Rows from block 2, named by matrix and row number. Each number is 128 + 32 x the weight over its row's rms, rounded and kept within 0 to 255. All counts start at 0. Numbers have three digits each. After the name is the row's rms in percent of the matrix's.
# c3: 3x3 conv, stride 2 (model.blocks.2.c3.weight, 112x64x3x3), inputs 12-15, a 3x3 kernel for each
c3.0 103:135155180127134184129143169186148127193122147158172132126153147122148141099148140114182203115154229125169184
c3.1 093:125133132118147117117096104124141131124086166111114126109130137134097185106133176108116117112110157134138156
c3.2 102:063008058055080025061021038096084096076102113079113094116094166133115187145094164173148166132080100146107103
c3.3 105:132120121105132098136102097121137119092141101093103090121129124123144152121090128134170177174146147144149131
c3.4 095:128113116103139118104115122163135083189115147153129138122090113093104087098099079106039030146085064181159055
c3.5 100:099073094102129091146142122095095103154130130174162113139143137147129103129078077070040065124137138151186146
c3.6 103:120080070137125108166172158147118104097127073152114120114121059120109096138128092090106108132147127118133122
c3.7 105:122137139122153102096075122133173138081118052082028037124113122136133109125138111156204165176159204190203209
c3.8 103:108086102085123093083114114092081075132091052134089023101123103077097054127166103122149116164122145139148114
c3.9 104:109104101124124102129119103137127123126111126130134116115148212106122255115149254151126106145114148134130117
c3.10 099:127103088113129104109122128186159133172145143105098106132130130152180139104146170202228232138155187027014056
c3.11 100:098078131055092097072053087105085130087114132102045118134134105146124094150105081075090145053104141033070162
c3.12 095:122134125130127133137127130172120128116152117146178142137099132100112091091099139149127131138113226113189225
c3.13 098:181183166159149180122151150087132175101147219110158215102147161155155211141188206120133168055106131056050105
c3.14 099:091056091084151063085090103075066100072054093090070080115138164095085211138140187097132138121161149116163160
c3.15 094:165140134148126109144145119226203201220166216179185225120120088119135109165123167193170179172160181168172172
c3.16 091:100114121082151103116099119135183192114171168090140128110142166069130162117092138122130130105127131102103140
c3.17 103:142149131159150114195188162171134114151160122163166126139135167100133131149096111170084086182091086187163158
c3.18 099:075042069034102043058052061052002072033066029068029074157115127126109138122142127072130161052088147104106152
c3.19 102:124158112103112157109155149120102092126105113133113131110135126079113154085079147170238202172198236133181201
c3.20 103:128131126133108107156141126113151167148144141158151096131140147124140126113096110109134136132124127171198197
c3.21 099:112075088073106071119030065211238195243175240217236179140136145140099120128125078167130143124084123108084081
c3.22 094:129130152103136153125102143118163118142159144120150148131145169167131142153134102136174149155133178157153171
c3.23 097:135177149120101141105138136165179153161153131116126144190183168170160144157169136105114109098125127048055067
c3.24 109:112074085085096055123096109072053072087085085036053090113139144132142135124081133095166200096140224152138166
c3.25 100:122107128137149146158159162136152124111160116141161140114125118104137096117128142068051065062080061093077109
c3.26 101:094114124156139115134184166071081103136101137097115134131046083113102143124145124114127081167126106174182116
c3.27 098:126188195151136176131193153129131124117151150121129139132121135132118169133121147105084123112122095131095137
c3.28 103:079027037060112000090036045154169132148128101107124111102096121117122117135116098101081078138123081128130090
c3.29 093:127125123103060117123120133123099129124136085137130095112136094175137107132160143169105089192080136166135118
c3.30 111:134098119137102104115079105120150151110121131100115131114138122122125148115109130143142131125147133094111151
c3.31 098:100121124108100141117143133136160135145121174141157171147161086138161105148115110140198193157177255135232217
c3.32 109:104104121093110134125117113030043022000064000050000000119114103101134084115143117127158167137139162138155171
c3.33 096:149141124138141160121134131091119117083141077074076068142140136125148066117067052126111104114135072090039062
c3.34 102:151164150137130143154114108127124096098112090104076110107118138093096147118101146223202108235147056146093016
c3.35 103:138156136137121149156145112104105107125113084122089094114145121094144117106140111150144133172156083156152104
c3.36 103:134161152100137115115100107069134194021081162000034119115152147125134156122140153113132165094098133095079101
c3.37 091:110137138124159102106100107137158127136165128192161145089109082116140098116126095105131101117098097110098117
c3.38 106:122118124115118084120087109022022033000022000000000000140142149146124126117108127172122103152137118150151126
c3.39 104:134111115110115110110140125130156130108115150119117123126104123114109171120182156079082111138123182116188143
c3.40 099:126122140154133131110147133106116107105134078114115114141162153127111114142151110112138124110153117094128121
c3.41 101:143147147151136170141154137100129145083097131085116152102131117098133117109112124055122201043106225031131211
c3.42 103:106106115125154143114131139102121109108120112137122072054076126076110140118124136071103115100131255098199243
c3.43 084:108086079034145071076038068105137145142152197168195195119132144171127173144145131053083094082111132112172168
c3.44 103:130125138115156121106126114137126153127129105127134112125136148105145148101109127062064088071074088071102077
c3.45 101:129184157122129161063101125066086093057079050110057087145166112145122091122162142103160156118139161066118105
c3.46 102:144141138128107160109134134068085077037122055057075065162161115182142078158115097113131185122124161120119185
c3.47 096:132092132119140105131121137157166173154157151094080112094123142130152160072129151150169174157150169131120149
c3.48 099:114113135121099125125149151149155118138173116146150141145065085115084024123092080070110077110121083091094063
c3.49 096:162160153175124154132132138137144091119156092107196164115123108113125142145149157153154109145158105140148131
c3.50 106:157174159141148115143126097154127120129121079118119112133138119105151139104125148111112096088107082054025069
c3.51 110:041000000000029000026000000147178153117142137127141131107101087130091137151147159120147153120077130134121137
c3.52 101:112122133125092121131148134122112137151137149141144153094089119145163183147187190041013040034091086053096095
c3.53 092:154170139141173165160171166145145127136149092133102118156162153181151156145163129138140143134102086133082067
c3.54 099:142117098158149149139139135120072109084136099105097113145110126178121164154149175122107111137103119136158146
c3.55 102:113133147138136132119130134125152170118119138122098094107166141138120142129111083124133151079083080055000014
c3.56 093:131099093104106053117058076085135116059122112120091105148138114122115130138129115151074080167122100230183118
c3.57 101:126154160108099165118143143160210235158143170125096109103148141132141132091095110124189178126139183107068071
c3.58 095:133138129148113144116137128151149118143139112106116121111134133076129121113100143143188181175150173070055082
c3.59 099:145123144169141126108134172111067063084057067096091089125091060115080105089102120177150144170115128128148156
c3.60 104:094113122099134144114138121092154164161162209115187164070067094115115158077137144128148115165128168173185136
c3.61 112:119148143145107134118135141151113114047109007032000015097104115098120104113106126129154153131140142140135168
c3.62 108:150159153159122141148122120110147107109158114106152120160163167158161142150153128120144148086138107112121111
c3.63 093:149164140135113108141124121142131133063149120088092089101089105075105095122135155112104130134148135188162186
c3.64 101:114142120140122139138155138136154133116134147111119116136156146157142145157178134143160150145152152186193175
c3.65 099:159188148138099145144136153156151158157135166138109117153147109125095065072091080137146137143150158094103116
c3.66 099:132132159133145170134150144147128082133131117124144112148116114099122073131099128181172170190159136170143160
c3.67 109:146133111147095078125081083183189199178146182176168198119142146122137167144138146142120162145105131152144149
c3.68 095:131133120153144119138131153117146146109146143127160126122130170160126168146129129185126140198159109192168117
c3.69 089:147101091094150124120095131113111162119127137112123085117109089175097069165183111120084063131097041206138115
c3.70 086:127084122095138052101119117107081117066103114074075083120131121150108043124079113088072106078124090086129123
c3.71 101:140119107155117148110147131125148153167143183138184155158100115122101091103126070126175161136120199113139164
c3.72 100:147141148122148110112162115075226154162172173152255140094093072134110103114149099125102103114121082107129082
c3.73 107:123179168131129183130187167109142123121098136152166157106104134102133128137159151143153149148173178135185143
c3.74 101:138142141169116122165157132166094138188190185181197186109120084164165140150110139151152144174153135142155134
c3.75 098:117104150146158137157118152124088122087102154095136136131115104146134140130170158181159142197170152140175135
c3.76 104:167174134148131132130131107169099097170127064164080096148116112132147060130119079149109087119119053128092081
c3.77 092:134125145149122130125120115108097086089085081081065062145119086167106026122077063183180155221140144173121103
c3.78 103:127111097108123135142160141096098109121122134146130141148119145148146199126090119111115123136107137138177182
c3.79 102:087093110074116108107083100127103101161124222145155182148109138134082212140150201108096120137156117140148110
c3.80 088:131112117118112126125128123128122147143151140154148125149118110154146146136192180091092129068092154077139158
c3.81 095:089070089069155092093069083091116124079121137109107117139152119120124114096097111050125101103126113076109074
c3.82 106:029000000000043000013000000106117145120122108139093117108098099132137107148165173102090112101132112139145138
c3.83 109:081049048143109111154188146116167112224180184213250167107093090096130094114097087104119104147162129124167131
c3.84 101:146157153117168079084062127156121154122128122132113100142112100120144106094096109152112104077111039063000024
c3.85 104:138142152128125135139164170119153194135159189151174168091138150123118139118167124111134127162124150165171162
c3.86 085:123153159156127147162141128115117104090125083117106088085069087081079073133143121121095128112087149137136118
c3.87 101:104096085137078086115106106140152126144154098139132104145150106150147154177146127178156178180166195188187171
c3.88 107:107086111106142101137118108122136157135105138131139130135125164135153173136167171152140147152115163132145181
c3.89 101:131139141129179126134120113145187138175143126168144130159165147121110111153152114147144104132134135146173158
c3.90 104:109115132157147147140134171090099139124135155129130143099110115109123088110107133091096132074130102099096156
c3.91 095:140148110140110134124162149149114133156159129135172155122140147113122137135135120108019000148064069218198196
c3.92 094:133163135148145224147186191084127120092131147118128140160182138162188144148118138138105103122122129099167149
c3.93 106:114153119163116115112130111060063032022093002046004048166122118120100120092082107149184151112134142109082146
c3.94 098:141114120118159110138135122135115129105088063105088099175151146151136147158205168146148158158144177165253214
c3.95 103:050008027012085000032000028132143129142147121137104147102122111129128101120101130127105115128122109106099083
c3.96 103:069089104061079076087068094047040074034077094050068061146116077135094038112117064161121098160134048143117048
c3.97 103:089118116093124122113094138129085092120142102130126137100092130141102129154151120155141145130129159141102134
c3.98 092:143140133114118121115136118129153110149175139162135140125114135123087137108125168123103103101114087112053062
c3.99 094:128126130139164121158143132136122137169149102156143126090074073084121078065076095160118070132126032140063050
c3.100 097:163173179168150163163160142068057069065069052066045078107121154120116158112124167148107121121110096093079068
c3.101 108:117110146152133112131116142116119079147130122165159092115140146142113149144161094137121056156116075143129110
c3.102 099:148122123146122100138153114113133159140138144152163183159143139145127070149112084162169074227151006224192024
c3.103 097:149171124162140174148188167129138133141132128161136107066089088079096058110086091066112116147157156161203120
c3.104 099:120128127126095125116097104142131143118101150119104143131129132105134122103128104090098140111137192129168194
c3.105 104:082089115081143165142191201069078126114158181097145173147115142133157171135155172067067118069130168109147199
c3.106 093:118130109128125145133152139100092126146124158168165168082123130122107124131096130110129097121110098127176150
c3.107 109:106121105145138132107096117167161178160132175156155188113131141119148133117122144107081078058095085095042069
c3.108 093:128136149146139178136130137096132133105108156133153138146160131171138188123173201118094116144115180134181193
c3.109 100:133130119116081109100126114169158196174133179130184185086095102093137143111174148155169152111133127127167126
c3.110 093:120117141117110114140129154139099144091086111147124136157111178153139177155148136114074079107079101132101098
c3.111 103:125097116111120091105085128163133104167112134134114106147123110115150126122132137112161163132140150158106099