python train.py --train_examples=123503 --image_size=32 --hidden_act="leaky_relu" --kernel_size=3 --projector_out=256 --projector_hidden_layers=1 --init="torch_default" --beta1=0.95 --beta2=0.999 --batch_size=256 --final_lr_fraction=0 --weight_decay=0.0
Rows from block 2 of a small self-supervised image encoder, named by matrix and row number. Rows with one number belong to one channel. Each number is 128 + 32 x the weight over its row's rms, rounded and kept within 0 to 255. All counts start at 0.
After each channel's rows are labels from the 100 images, of 14848, where the channel reaches its highest value: "colour at peak" is the nearest of a few named colours to the mean colour under the peak. Only what is clearly more common there than usual is listed. The data: crops of objects in photos (Visual Genome). In brackets: how many of the 100.
# c3: 3x3 conv, stride 2 (model.blocks.2.c3.weight, 112x64x3x3, each kernel summed), inputs 0-63
# c1: pointwise conv, stride 2 (model.blocks.2.c1.weight, 112x64x1x1), inputs 0-63

c3.16 [115  98 202 154  99  81 190 145 148 114 153 124 100 159 123 117  84 121 120  74  79  74 164 121 156 119  95  92  89 128 212 144 112  96 135 135 116 172 111  94  80 177 117 136 122 117 107 124 116 127  67 135 145 139 139 172 152 154 141  90 107 165 152 178]
c1.16 [ 98  71 176 148 107 126 152 167 164  99 125 144 104 133 105 128  96 105 120  97  82 136 154  92 168 130  85 109 155 122 124 140  60 136 160 149 122 165  86  55 124 128  77 132 122  61 106 139 125 107 101 158 138  93 116 170 183 168 104  67  95 186 129 139]
colour at peak: black (56)

c3.98 [164 107 154  72 197  83 170 106 100 124  96 101 126 152 123  78 146 104  89  92 155 146 166 119 135  84 129 157 122 152  42  77 133 139  74 121 102  88 104 118 142 127 121  92  77 104 106 141 139 122 154 137  69 106  99 137  93 139 137 151  93  90  72 152]
c1.98 [119  96 125 114 121 101 167  91 116  85 160 104 127 113 146  75  82  76  75  77  89 138 165  97 159  47 148 154 133 127 108 109 101 110 103 101  97  71  75 122 127 124  76 143  74 123  72 110 120 141 117 151 127 100 127  68  92 151 141 123 122  84  83 117]
colour at peak: pink (36); white (34)

c3.0 [113 153 140 104 126 107 141 104 172 105  29 137 162 166 140 181 140 129 111 116  84 164 103 132 169 112 126 189 138 190 117 135  68 117  96 112 116 164 125  95 114 154 127 182 104 172 100  76  90 122 156 147 143 150 167 111  87 156 125 156 168 147 160  86]
c1.0 [132 144 124  78 141 105 165  93 101 132  47 111 102 132 109 165 120  84 101  66 136 190 148 165 173  74 135 166 124 193 124 139  95 110  92 138  95 139 125 105 101 108 105 145  81 170 112  84  80 120 128 132 134 117 159 104  85 166 121  75 131 142 182 115]
colour at peak: grey (66)

c3.29 [162 157 146  99 161 129 107 151 168 116 147 130 109 113 135 134 120 121 194 153 141  94 106 163  61 140 179 135   0 110 103 123 125 136 115  93 138 107 116  97 147 127 102 100 122 105  99 116 133  96 111  92 101 131 151  77 170  88 129 118 120  96 140  44]
c1.29 [142 179  92 107 165 131 128 172 184  95 153 143 146 132 128 125 146 103 153 162  95 159 156 155 152 120 134 190  80  93 112  83  83 117 175 147 123 137 129 154 172 115 106  98 169  99  98 132 130 121  87  64  81  97 149 147 183 114 186  72 157 161 115  89]
colour at peak: black (73)

c3.39 [178 179  46 160 147 107  81 187 157 139 121  94 114 127 137 130 172 113 114  92  78 124 135 119 104 149 122 139 133 174 155 148 122 130 137 129  99 148 146 191 140 148 100 112 117 167 106 112 187 155 106 140  30  72 161 120 110  95  99 148 161 113 154 116]
c1.39 [161 151  72 118 146 157 111 196 110 107 129 134 111 116 133 164 188  98 147  98  85 107 128  86  97 151 138 151 166 172 166  70 125 154 124 118  92 109 125 154 172 164 119  76 115 158  67  86 198 156 116 141 115 113 162  72 119  83 143 138 164 145 165 113]
colour at peak: grey (64); pink (30)

c3.88 [ 48  85 114 134  51 108 101 112 166 126 132 149 109 134 157 153 144 151 165 133 100  68  89 132 150 124 121 117 144 123 165 159 158  64 135  91 124 109 155 111 156 169 137 168 121 144 135 156  23 130  50 146 126 153 135 125 137 123 149  90 135 113 161 133]
c1.88 [ 66 142 161 111  60 129 130 128 109 142 154 116 103 177 179 159 112 130 131 168 122 150 141 143 122 181  97 129 160 158 150 118 166  99 130 162 168 129 165 152 154 149 171 186 152 174 118 160  63  90 130 123 151 175 198  81 158 120 127 103 158 130 147 183]
colour at peak: grey (62)

c3.14 [118 139 122 121  53  95 134 115 112 151 146 146  67  46 150 143 123 140 156 109 147 126  65 126 136 117 129 182 152 127 129 118 133 154 147 137 164 140  95 120 202  46 117 128 171 140 140 103 210 111 185 170 142 130 121 123 110 136 142 130 149 144 191 123]
c1.14 [112 135 102 144  57  83 132 144  96 160 122 136  90 123 152 178 147  93 137  59 143 151  72  95 164 100 124 135  72 133 109 135 132 146 120 152 129 146 117 124  25  68  92 154 148 121 128 132 147 130 156 170 140 121  95 115  93 119  98  55  98 133  84 144]
colour at peak: pink (37)

c3.97 [120 113 120 127 119  34 114 149 130 129 144 128  99 110 121 145 131 113 113  95 125  41 121 143 121 152 124 219  98 132 139 126 121 121 112  94 105 119 139 137 134 155 125 161 121 179 104 113  72 156  87 159 117 127  80 127  96 141 133  14 175 105 154 139]
c1.97 [112 162 163 126 129 140 164 119 181 145 142 173 123  98 150  93 119 129 171 162 173  96 133 124 130 132 111 148 135 151 148 181  57  85 124 149 145 164 173 126 168 151 143 123 131 128 187 152  87 176 116  56 146 171  87 201 147 122 163  97 176 151 152 159]
colour at peak: grey (62)

c3.64 [105  87 100 115 137 105 120 144 110  84 194 114 136 130 156 172 160 114 116  78  67 142 160 101 140 135  77 132 163 155 142  71 122 127 133 138 128 190  78 154 116 108 173 120 134 129  21 132  82 162 159 144 102 131 129 118 151  83 110 160 103 119 113 180]
c1.64 [127 105 104 160 123 120 148 120 128  74 182 114 150 150 127 175 162  94  87  67  87 145 146  93 173 166  80 153 175 157 128  79 116 119 161 142 131 175 110 137 105  98 142 102 131 137  54  94  94 151 120 176 154 131 141 133 181  97 118 172 117 122  74 189]
colour at peak: grey (62)

c3.69 [100 156 143 154  51  71 145 158 115 149 221 140 108 116 121  97 129  98 138 104 104 176 162 112 148 101 108 149 140 107 178 142 174 144 156 137 158 157  98 106 118 131 103 140 107 161  77 180 156 163 126 118 114 200 119  87 169 104 110 150 113 124 181  91]
c1.69 [111  96 146 149  86  58 139  86 131 116 176 163  91  69 131  87 117 125 132 109  82 149 115 106  75 149 152 117  72 130 165 161 145  93  91 101 134 125  92 120 135 166 114  74 123 100  65 113  99 133 134 122 159 110  75  60 123  61 117 166 119 123 155 146]
colour at peak: black (92)

c3.110 [ 83  94 108 112  37 150 169 115 172 122 131 140 126 115 162  83 135 121  97 124 125  85 124 141 134 140 139  28 127 135 150 112 113  79 131 126  90 152 111 103 144 146 120 152 130 119 152 116  47 109 162 153  88 140 143 168 109 155 131  90  82 105  62 175]
c1.110 [ 69 115 106  93  51 132 126  74 118 161  93 122 104 133 123 127 115 162  92  84 150  93 138 150 150 104 125  52 100 113 176 118 124 103 153 122 121 165 102 113 108 126 143 133  77 146 103 138  50 141 118 146 164 158 124 151 169 145 110 133 125 117  31 174]
colour at peak: pink (34); white (27)

c3.70 [150 146 120 156 153 117 115 111 150 133 140  75  94  71 100  84  89 127 141 189 112 101 139 132 159 164 145  85  79 108 153 126 177  94 142 152 123 114  69  54 158 162 159 133 164 101 152 157 153 180 132 141 143 152 124 106  83 108  77  94  81 177  92 100]
c1.70 [126 106 124 155 131  78 127  72  84 144 116 122  84  85  74  91 125 133 132 117  91 111 116 150 115 111 155  43  55 101 169  94 126 142 149 159  92  90 107  50 153 114 165 145 145 113 101 158 130 154  93 175 158 122  89 133 115 116  91  90 166 148 123  89]
colour at peak: black (91)

c3.67 [121 132 142 139  83 143 125 113 156 133 142  73 107 191 143 141 140 132 141 126   0 137 157 143 136 138 142 170 143 140 128 120 141 124 108 133 151 130  28  87 142 149 131 163 126 137 137 154 116 128 143 145 136 150 156 142 151 144  19 159 123 123 158 127]
c1.67 [ 97 110 142 135  95 147 146 112 155 164 106  73 121 175 153 144 140 133 131 135  33 134 151 123 116 109 134 146 120 131  99 131 117 108 109 116 133 138  16  87 148 138 159 122 148 157  94 184  93 143 123 130 144 167  95 100 123 120  17 135 125 145 167 132]
colour at peak: grey (69)

c3.86 [109 177 160 126 109 118  84  64 143  96 142 108 150  96  84 118 138  64 150 165  47 145 149  55 129  61 131 114  92 132 128 154 101 117  97 156 152 111 157 126 123 181  98 143 137 125 145 155 150 151 128 117 132 167 154  88 157 134 112 144  81 118 190  75]
c1.86 [121 164 163 153 131 106  74  89 151  99 175 149 158  93  64 144  87 114 118 114  61 136 162  69 158  64 164 151 102 156 162 126  82  69 131 128 144 131  88 106  81 100 130 124 140 107 112 114 157 162 113 119 158 111 114  82 156 103 150 135 116 144 180  73]
colour at peak: black (52)

c3.104 [144 120 117 164 132 141  50 140 143 129 150 127 111 128 119 144  83 128 158 228  87 136 105 149 149 158 146 125 109 138 177 206 144  84 114 141 177  76 138 100  99 126 122 162 108 123 131 120  99  98 128 115 147 158 135  43 122 124 123 105  96 165 169  70]
c1.104 [114 131 118 166 139 170  86 107 146  77 170 156 143 140 106  95 111 116 169 193  85 149  99 147 141 187 136  96 119 145 166 176 134 112 158 152 187  82 119 127 137 143 100 154 139  98 126 106  98 134 161 103  94 139 160  65 165 123 155 153 101 182 163  49]
colour at peak: black (86)

c3.20 [126 121 122  85 155 159 126 136  96 131 172 123 129 149 124 159 103  76  72  98 116 177 130 113 102 131 105 130 173 155  99 104 139 105  94 109  79 150 124 226 138  85 204 139 133 140  68  89 111 131 114 122 134 107 112 175  98 128 130 142 107 106  57 186]
c1.20 [144 150 144  82 107 107 140 165  89 165 165 171 125 113  96 169 102  95  97 104 106 180 141  81 142  95  92 142 127 168 120  63 104 107 153 109  68 103 156 163 145 135 184 145 144 180  91  89 116 135 133 171  78 150 124 136  99  76 123 168 167 129  67 141]
colour at peak: pink (40); white (35)

c3.11 [132 153  76 149  82 145  94 129 109 117 128 142  68  92 116  85 110 106  50 158 149 194 103 181 167 116  93  98 187 126 128 116  76 127 143 103 153 133 116 113 126  65 107 122 149 119 137 121 147  66 100 102 182 102 100 126  71 168 138 110 139 154 164 125]
c1.11 [113 107  62  90 100 136 153 172  98 140  88 103 116  94 163 107  93 112  24 106 112 146  92 156 120 133  66  80 160 119 132 115  92 145 117 120 107 147 160 148  92  61 166 136 121 126 122  88 157 115 104 166 140  92 138 102  74 112 144  78  95 130  93 136]
colour at peak: black (79)

c3.1 [ 92 144 136 137  57 120 128 103 128 147 109 145 117 123 137 127 130 109  94 135 126 180  98 150  91 121 119 122 171 147  94 107 129 165 101 151  88  78 174 183 123 120 129 165  93 146 111 146  91 124  74 188  97 109 125  68  59 137  74 199 176 132 172 152]
c1.1 [141 131 124 130  58 133 146  97 135 148 155  96 139 155 176 107 108 165  76 109 135 131 106 150  55 142 150  96 119 157 101  75 102 177  94 159  77  59 155 150 105 159 134 158  78 124 137 146 127 148 112 169  67 124 102 112  77 122 107 165 191 141 113 162]
colour at peak: white (48); pink (40)

c3.109 [ 86 126 151 137  68 125 115 140 105  67 133 255 104 196 116 150 116  83 145 180 118 132 148 110 119 150 130 123 135  83 170 185 129  84 175 137 124 108 104 114 118 128 122 138 102 139 162 135 112 149 105 148  96 124 117 117 159 170 175 135 119 122  95 115]
c1.109 [122 150 145 145 129 149 108 134 101  53 143 245 149 175 106 143 122  98 161 173 154  93 121 130 145 145 120 124 117  90 168 192 134 136 154 158 125  93  49  89 157 100 128  75 130 156 156 114 140 144 112 115 122 107  86 145 151 145 190 135 156 129 139 147]
colour at peak: black (62)

c3.9 [156 186 138 166 131 131 184 111 130 143 105 166 102 124 192 132 138 173 141  59 131 112 120 107 137  99 126 162 108  85 138 129 116 142  97 208 115 140 121 103 120 104  90 120 138  27 133  69 145 152 133 171 131 103 112 144 109  98 142 170 142 162 131 192]
c1.9 [123 168 122 115 127  82 107 126  94 154  87 159  99 101 154 136 152 124 135  65 108  76 101  82 105 120 147 117  47 124 149 130  70 116 136 165 136 150  89  90 106 120 141 110  86  23  89 111 143 119 105 164 103 145  65 101 106 117 140 128 164 113  89 126]
colour at peak: white (45); pink (34)

c3.35 [110 131  99 159 134 125 112 160 184 119  85  92 151  79 114 151 122 107  58 125  86 159 102 122 138 145 104 189 210 125 102 100 134  59 171  88 104 185  96 157  92 147 118 131 127 153 104 167 142 110 135 154  84  95 149 107 110 149  73 137 147 151 171 114]
c1.35 [107 106 114 122 106 155 147 149 143 134 104  89 154 136  91 164 107  71  19 115  91 184 135 126 111 106  92 176 174 123  91 111 137  67 167 146 130 136  91 176  86 148 115 145 140 170 126 107 147 110 140 151 117 126 102  78 124 159 108  54 101 156 104 138]
colour at peak: pink (44); white (25)

c3.89 [110 144 185 149 137 131 140 160  68  84 205 131 138 162 141 148  96  63 102 131 151 157 127  90 140 119 153 138 149 132 126 119  90 148 116 113 164 126 161 213 107 121 141 138 173 122 101 128 131 142  87  94 190 160 171  90 140 142 117 166 162 120 126 210]
c1.89 [115 143 123 147 125 123  94 142  38 112 192  86 102 121 143 124  70  40  80 159 123 136 166  89 145 107 153 102 110  86 120  98 114 114  68 120 136 124 121 122  93 147 149 100 142 138  81 151  98 118 116 118 127 141 144  43 140 116 109  98 163 120 104 184]
colour at peak: pink (37)

c3.19 [117 152 178 152 112  88 128 121 119 103  89 117 133 105 104 240 106 160 133 109 127 120  89  87 177 137 149 141  88 134 118  94 132 134 167 159 222 169 141 112  83 149 112 139 134 146 119 113 127 108 151 145 164 161 140  88 132 152 153 123 155 149 198  73]
c1.19 [104  99 170 103  94 133 118  96 126 126  47  90 153 129 107 158 117 111 123  60 124 129  79 132 124 160 135 173 121 147 148  73 163 193 172 128 171 136 155 135  62 132 167 116 138 167 120  89  92  97 109 163 110 197 116 143 112 128 133 127  61 121  88 120]
colour at peak: grey (69)

c3.31 [128 166 141 108 173  99 214  72 103 169  90  83 118 157 131 213 110 113 111  75 125 116 136 119  99 149 134 111 140 177 149 108 137 134 115 133 105 218 122 111  71 121 178 106 132 130 110 167 108 169  94 141 137 129 134 149 138 156  85 140 107 143  98  93]
c1.31 [176 133 160  96 150 114 186 145  94 134  74  59 161 170 115 206 152 151  99  93 151 106 108 163 133 157 119 102 168 174 139  84 102 164 105 151 135 158 149 111  86 144 177 139 137 166 101 146 143 167 121 188 146 146 115 183 153 127 100 158  91 150 106 112]
colour at peak: white (87)

c3.43 [174 154 134  90 152 127 141 125  96  99 159 135  57 173 149 105 102 105 121 127 222 145 148  76 133 108 165 180 129  97 113 110 108 165 138 128 149 145 182 161 123 131 114 108 130 137 112 147 188 118  37 101 126 127 144 108 126 115 189 115 145  72 118  89]
c1.43 [112  98 103 135 133  95  94  87 110 169 108 131  67 129 145 101 127 103 102 120 137 141 132  66 126 113 188 194 108 100 125 103 131 116 102 127 185 143 150 176  63  82 108 144 127 147 129  92 149  76  67 144 132 145  99  85 160 154 111  68 169 122  76  88]
colour at peak: pink (37)

c3.7 [131 148 177 183  41 155 146 143 156 123 127 156 115  80 122 209 107 120 131 112 161 131 106 127 116 146 144  18 110 117 138 142 180  70 148 149 137 135 144 129  98 170 146 128 126  95 124  84 156 145 168 105 164 122 155 136 129 131 171  95 138 133  78 123]
c1.7 [107 140 143 148  43 145 151 107 110 150  63 144 102  58  80 167 133 138 124  94 143  95 131 132  93 113 145  18 120 140 143 146 118  78 145 109 132 140 161 146  86  97 167 141 107 106 106 126 149 118 174 124 156 103  93 168 104 116 123  81  95 104  99  97]
colour at peak: white (78)

c3.18 [ 85 142 111 157  14 160 130 117 121 124 136 162  42  26 130 108 100 132 117 110 142 164  94 118 112 124 117 115 125 131 138 134 154 132 122 130 140 135 161 134 160  89 121 125  94 146 146 112 145 212 204 118 107 109 119 126 130 128 169 156 114 152 140 125]
c1.18 [ 95 103 126 166 108 166 145 117 127 108 151 168  77  55 139 142 129  89 117 112 127 194  99 159 104 116 130 116 171 165 110  77 166 102 109 141 166 162 130 162 159 101 142 121 148 160 158  68 110 194 165  80  93 139 146 156  89 146 156 101  96 159 173 173]
colour at peak: grey (67)

c3.81 [ 74 179 125 175  87 147 141 168  85 150  89 137  63  99 113  76 111 106 136 125  61 133  81  62 130 150 110 144  89 167 114 135 174 119 133 116 116 123 145 129 160 177  90 107 117 163 144 155 132 110  61  86 155 122 161  97 177 129 132 133 142 137 107 179]
c1.81 [142 183  88 129 111 138 113 130 154 177  96 145  95 139  76 101 161 141 129  57  57 146 163 117 160 117 127 175 103 196 108 130 134 146 206 121 106 121 130  75 132 142  84 145 118 192  99 123  77 117 102 139 164 145 130 100 160 175 144 143 165 113 112 116]
colour at peak: grey (61)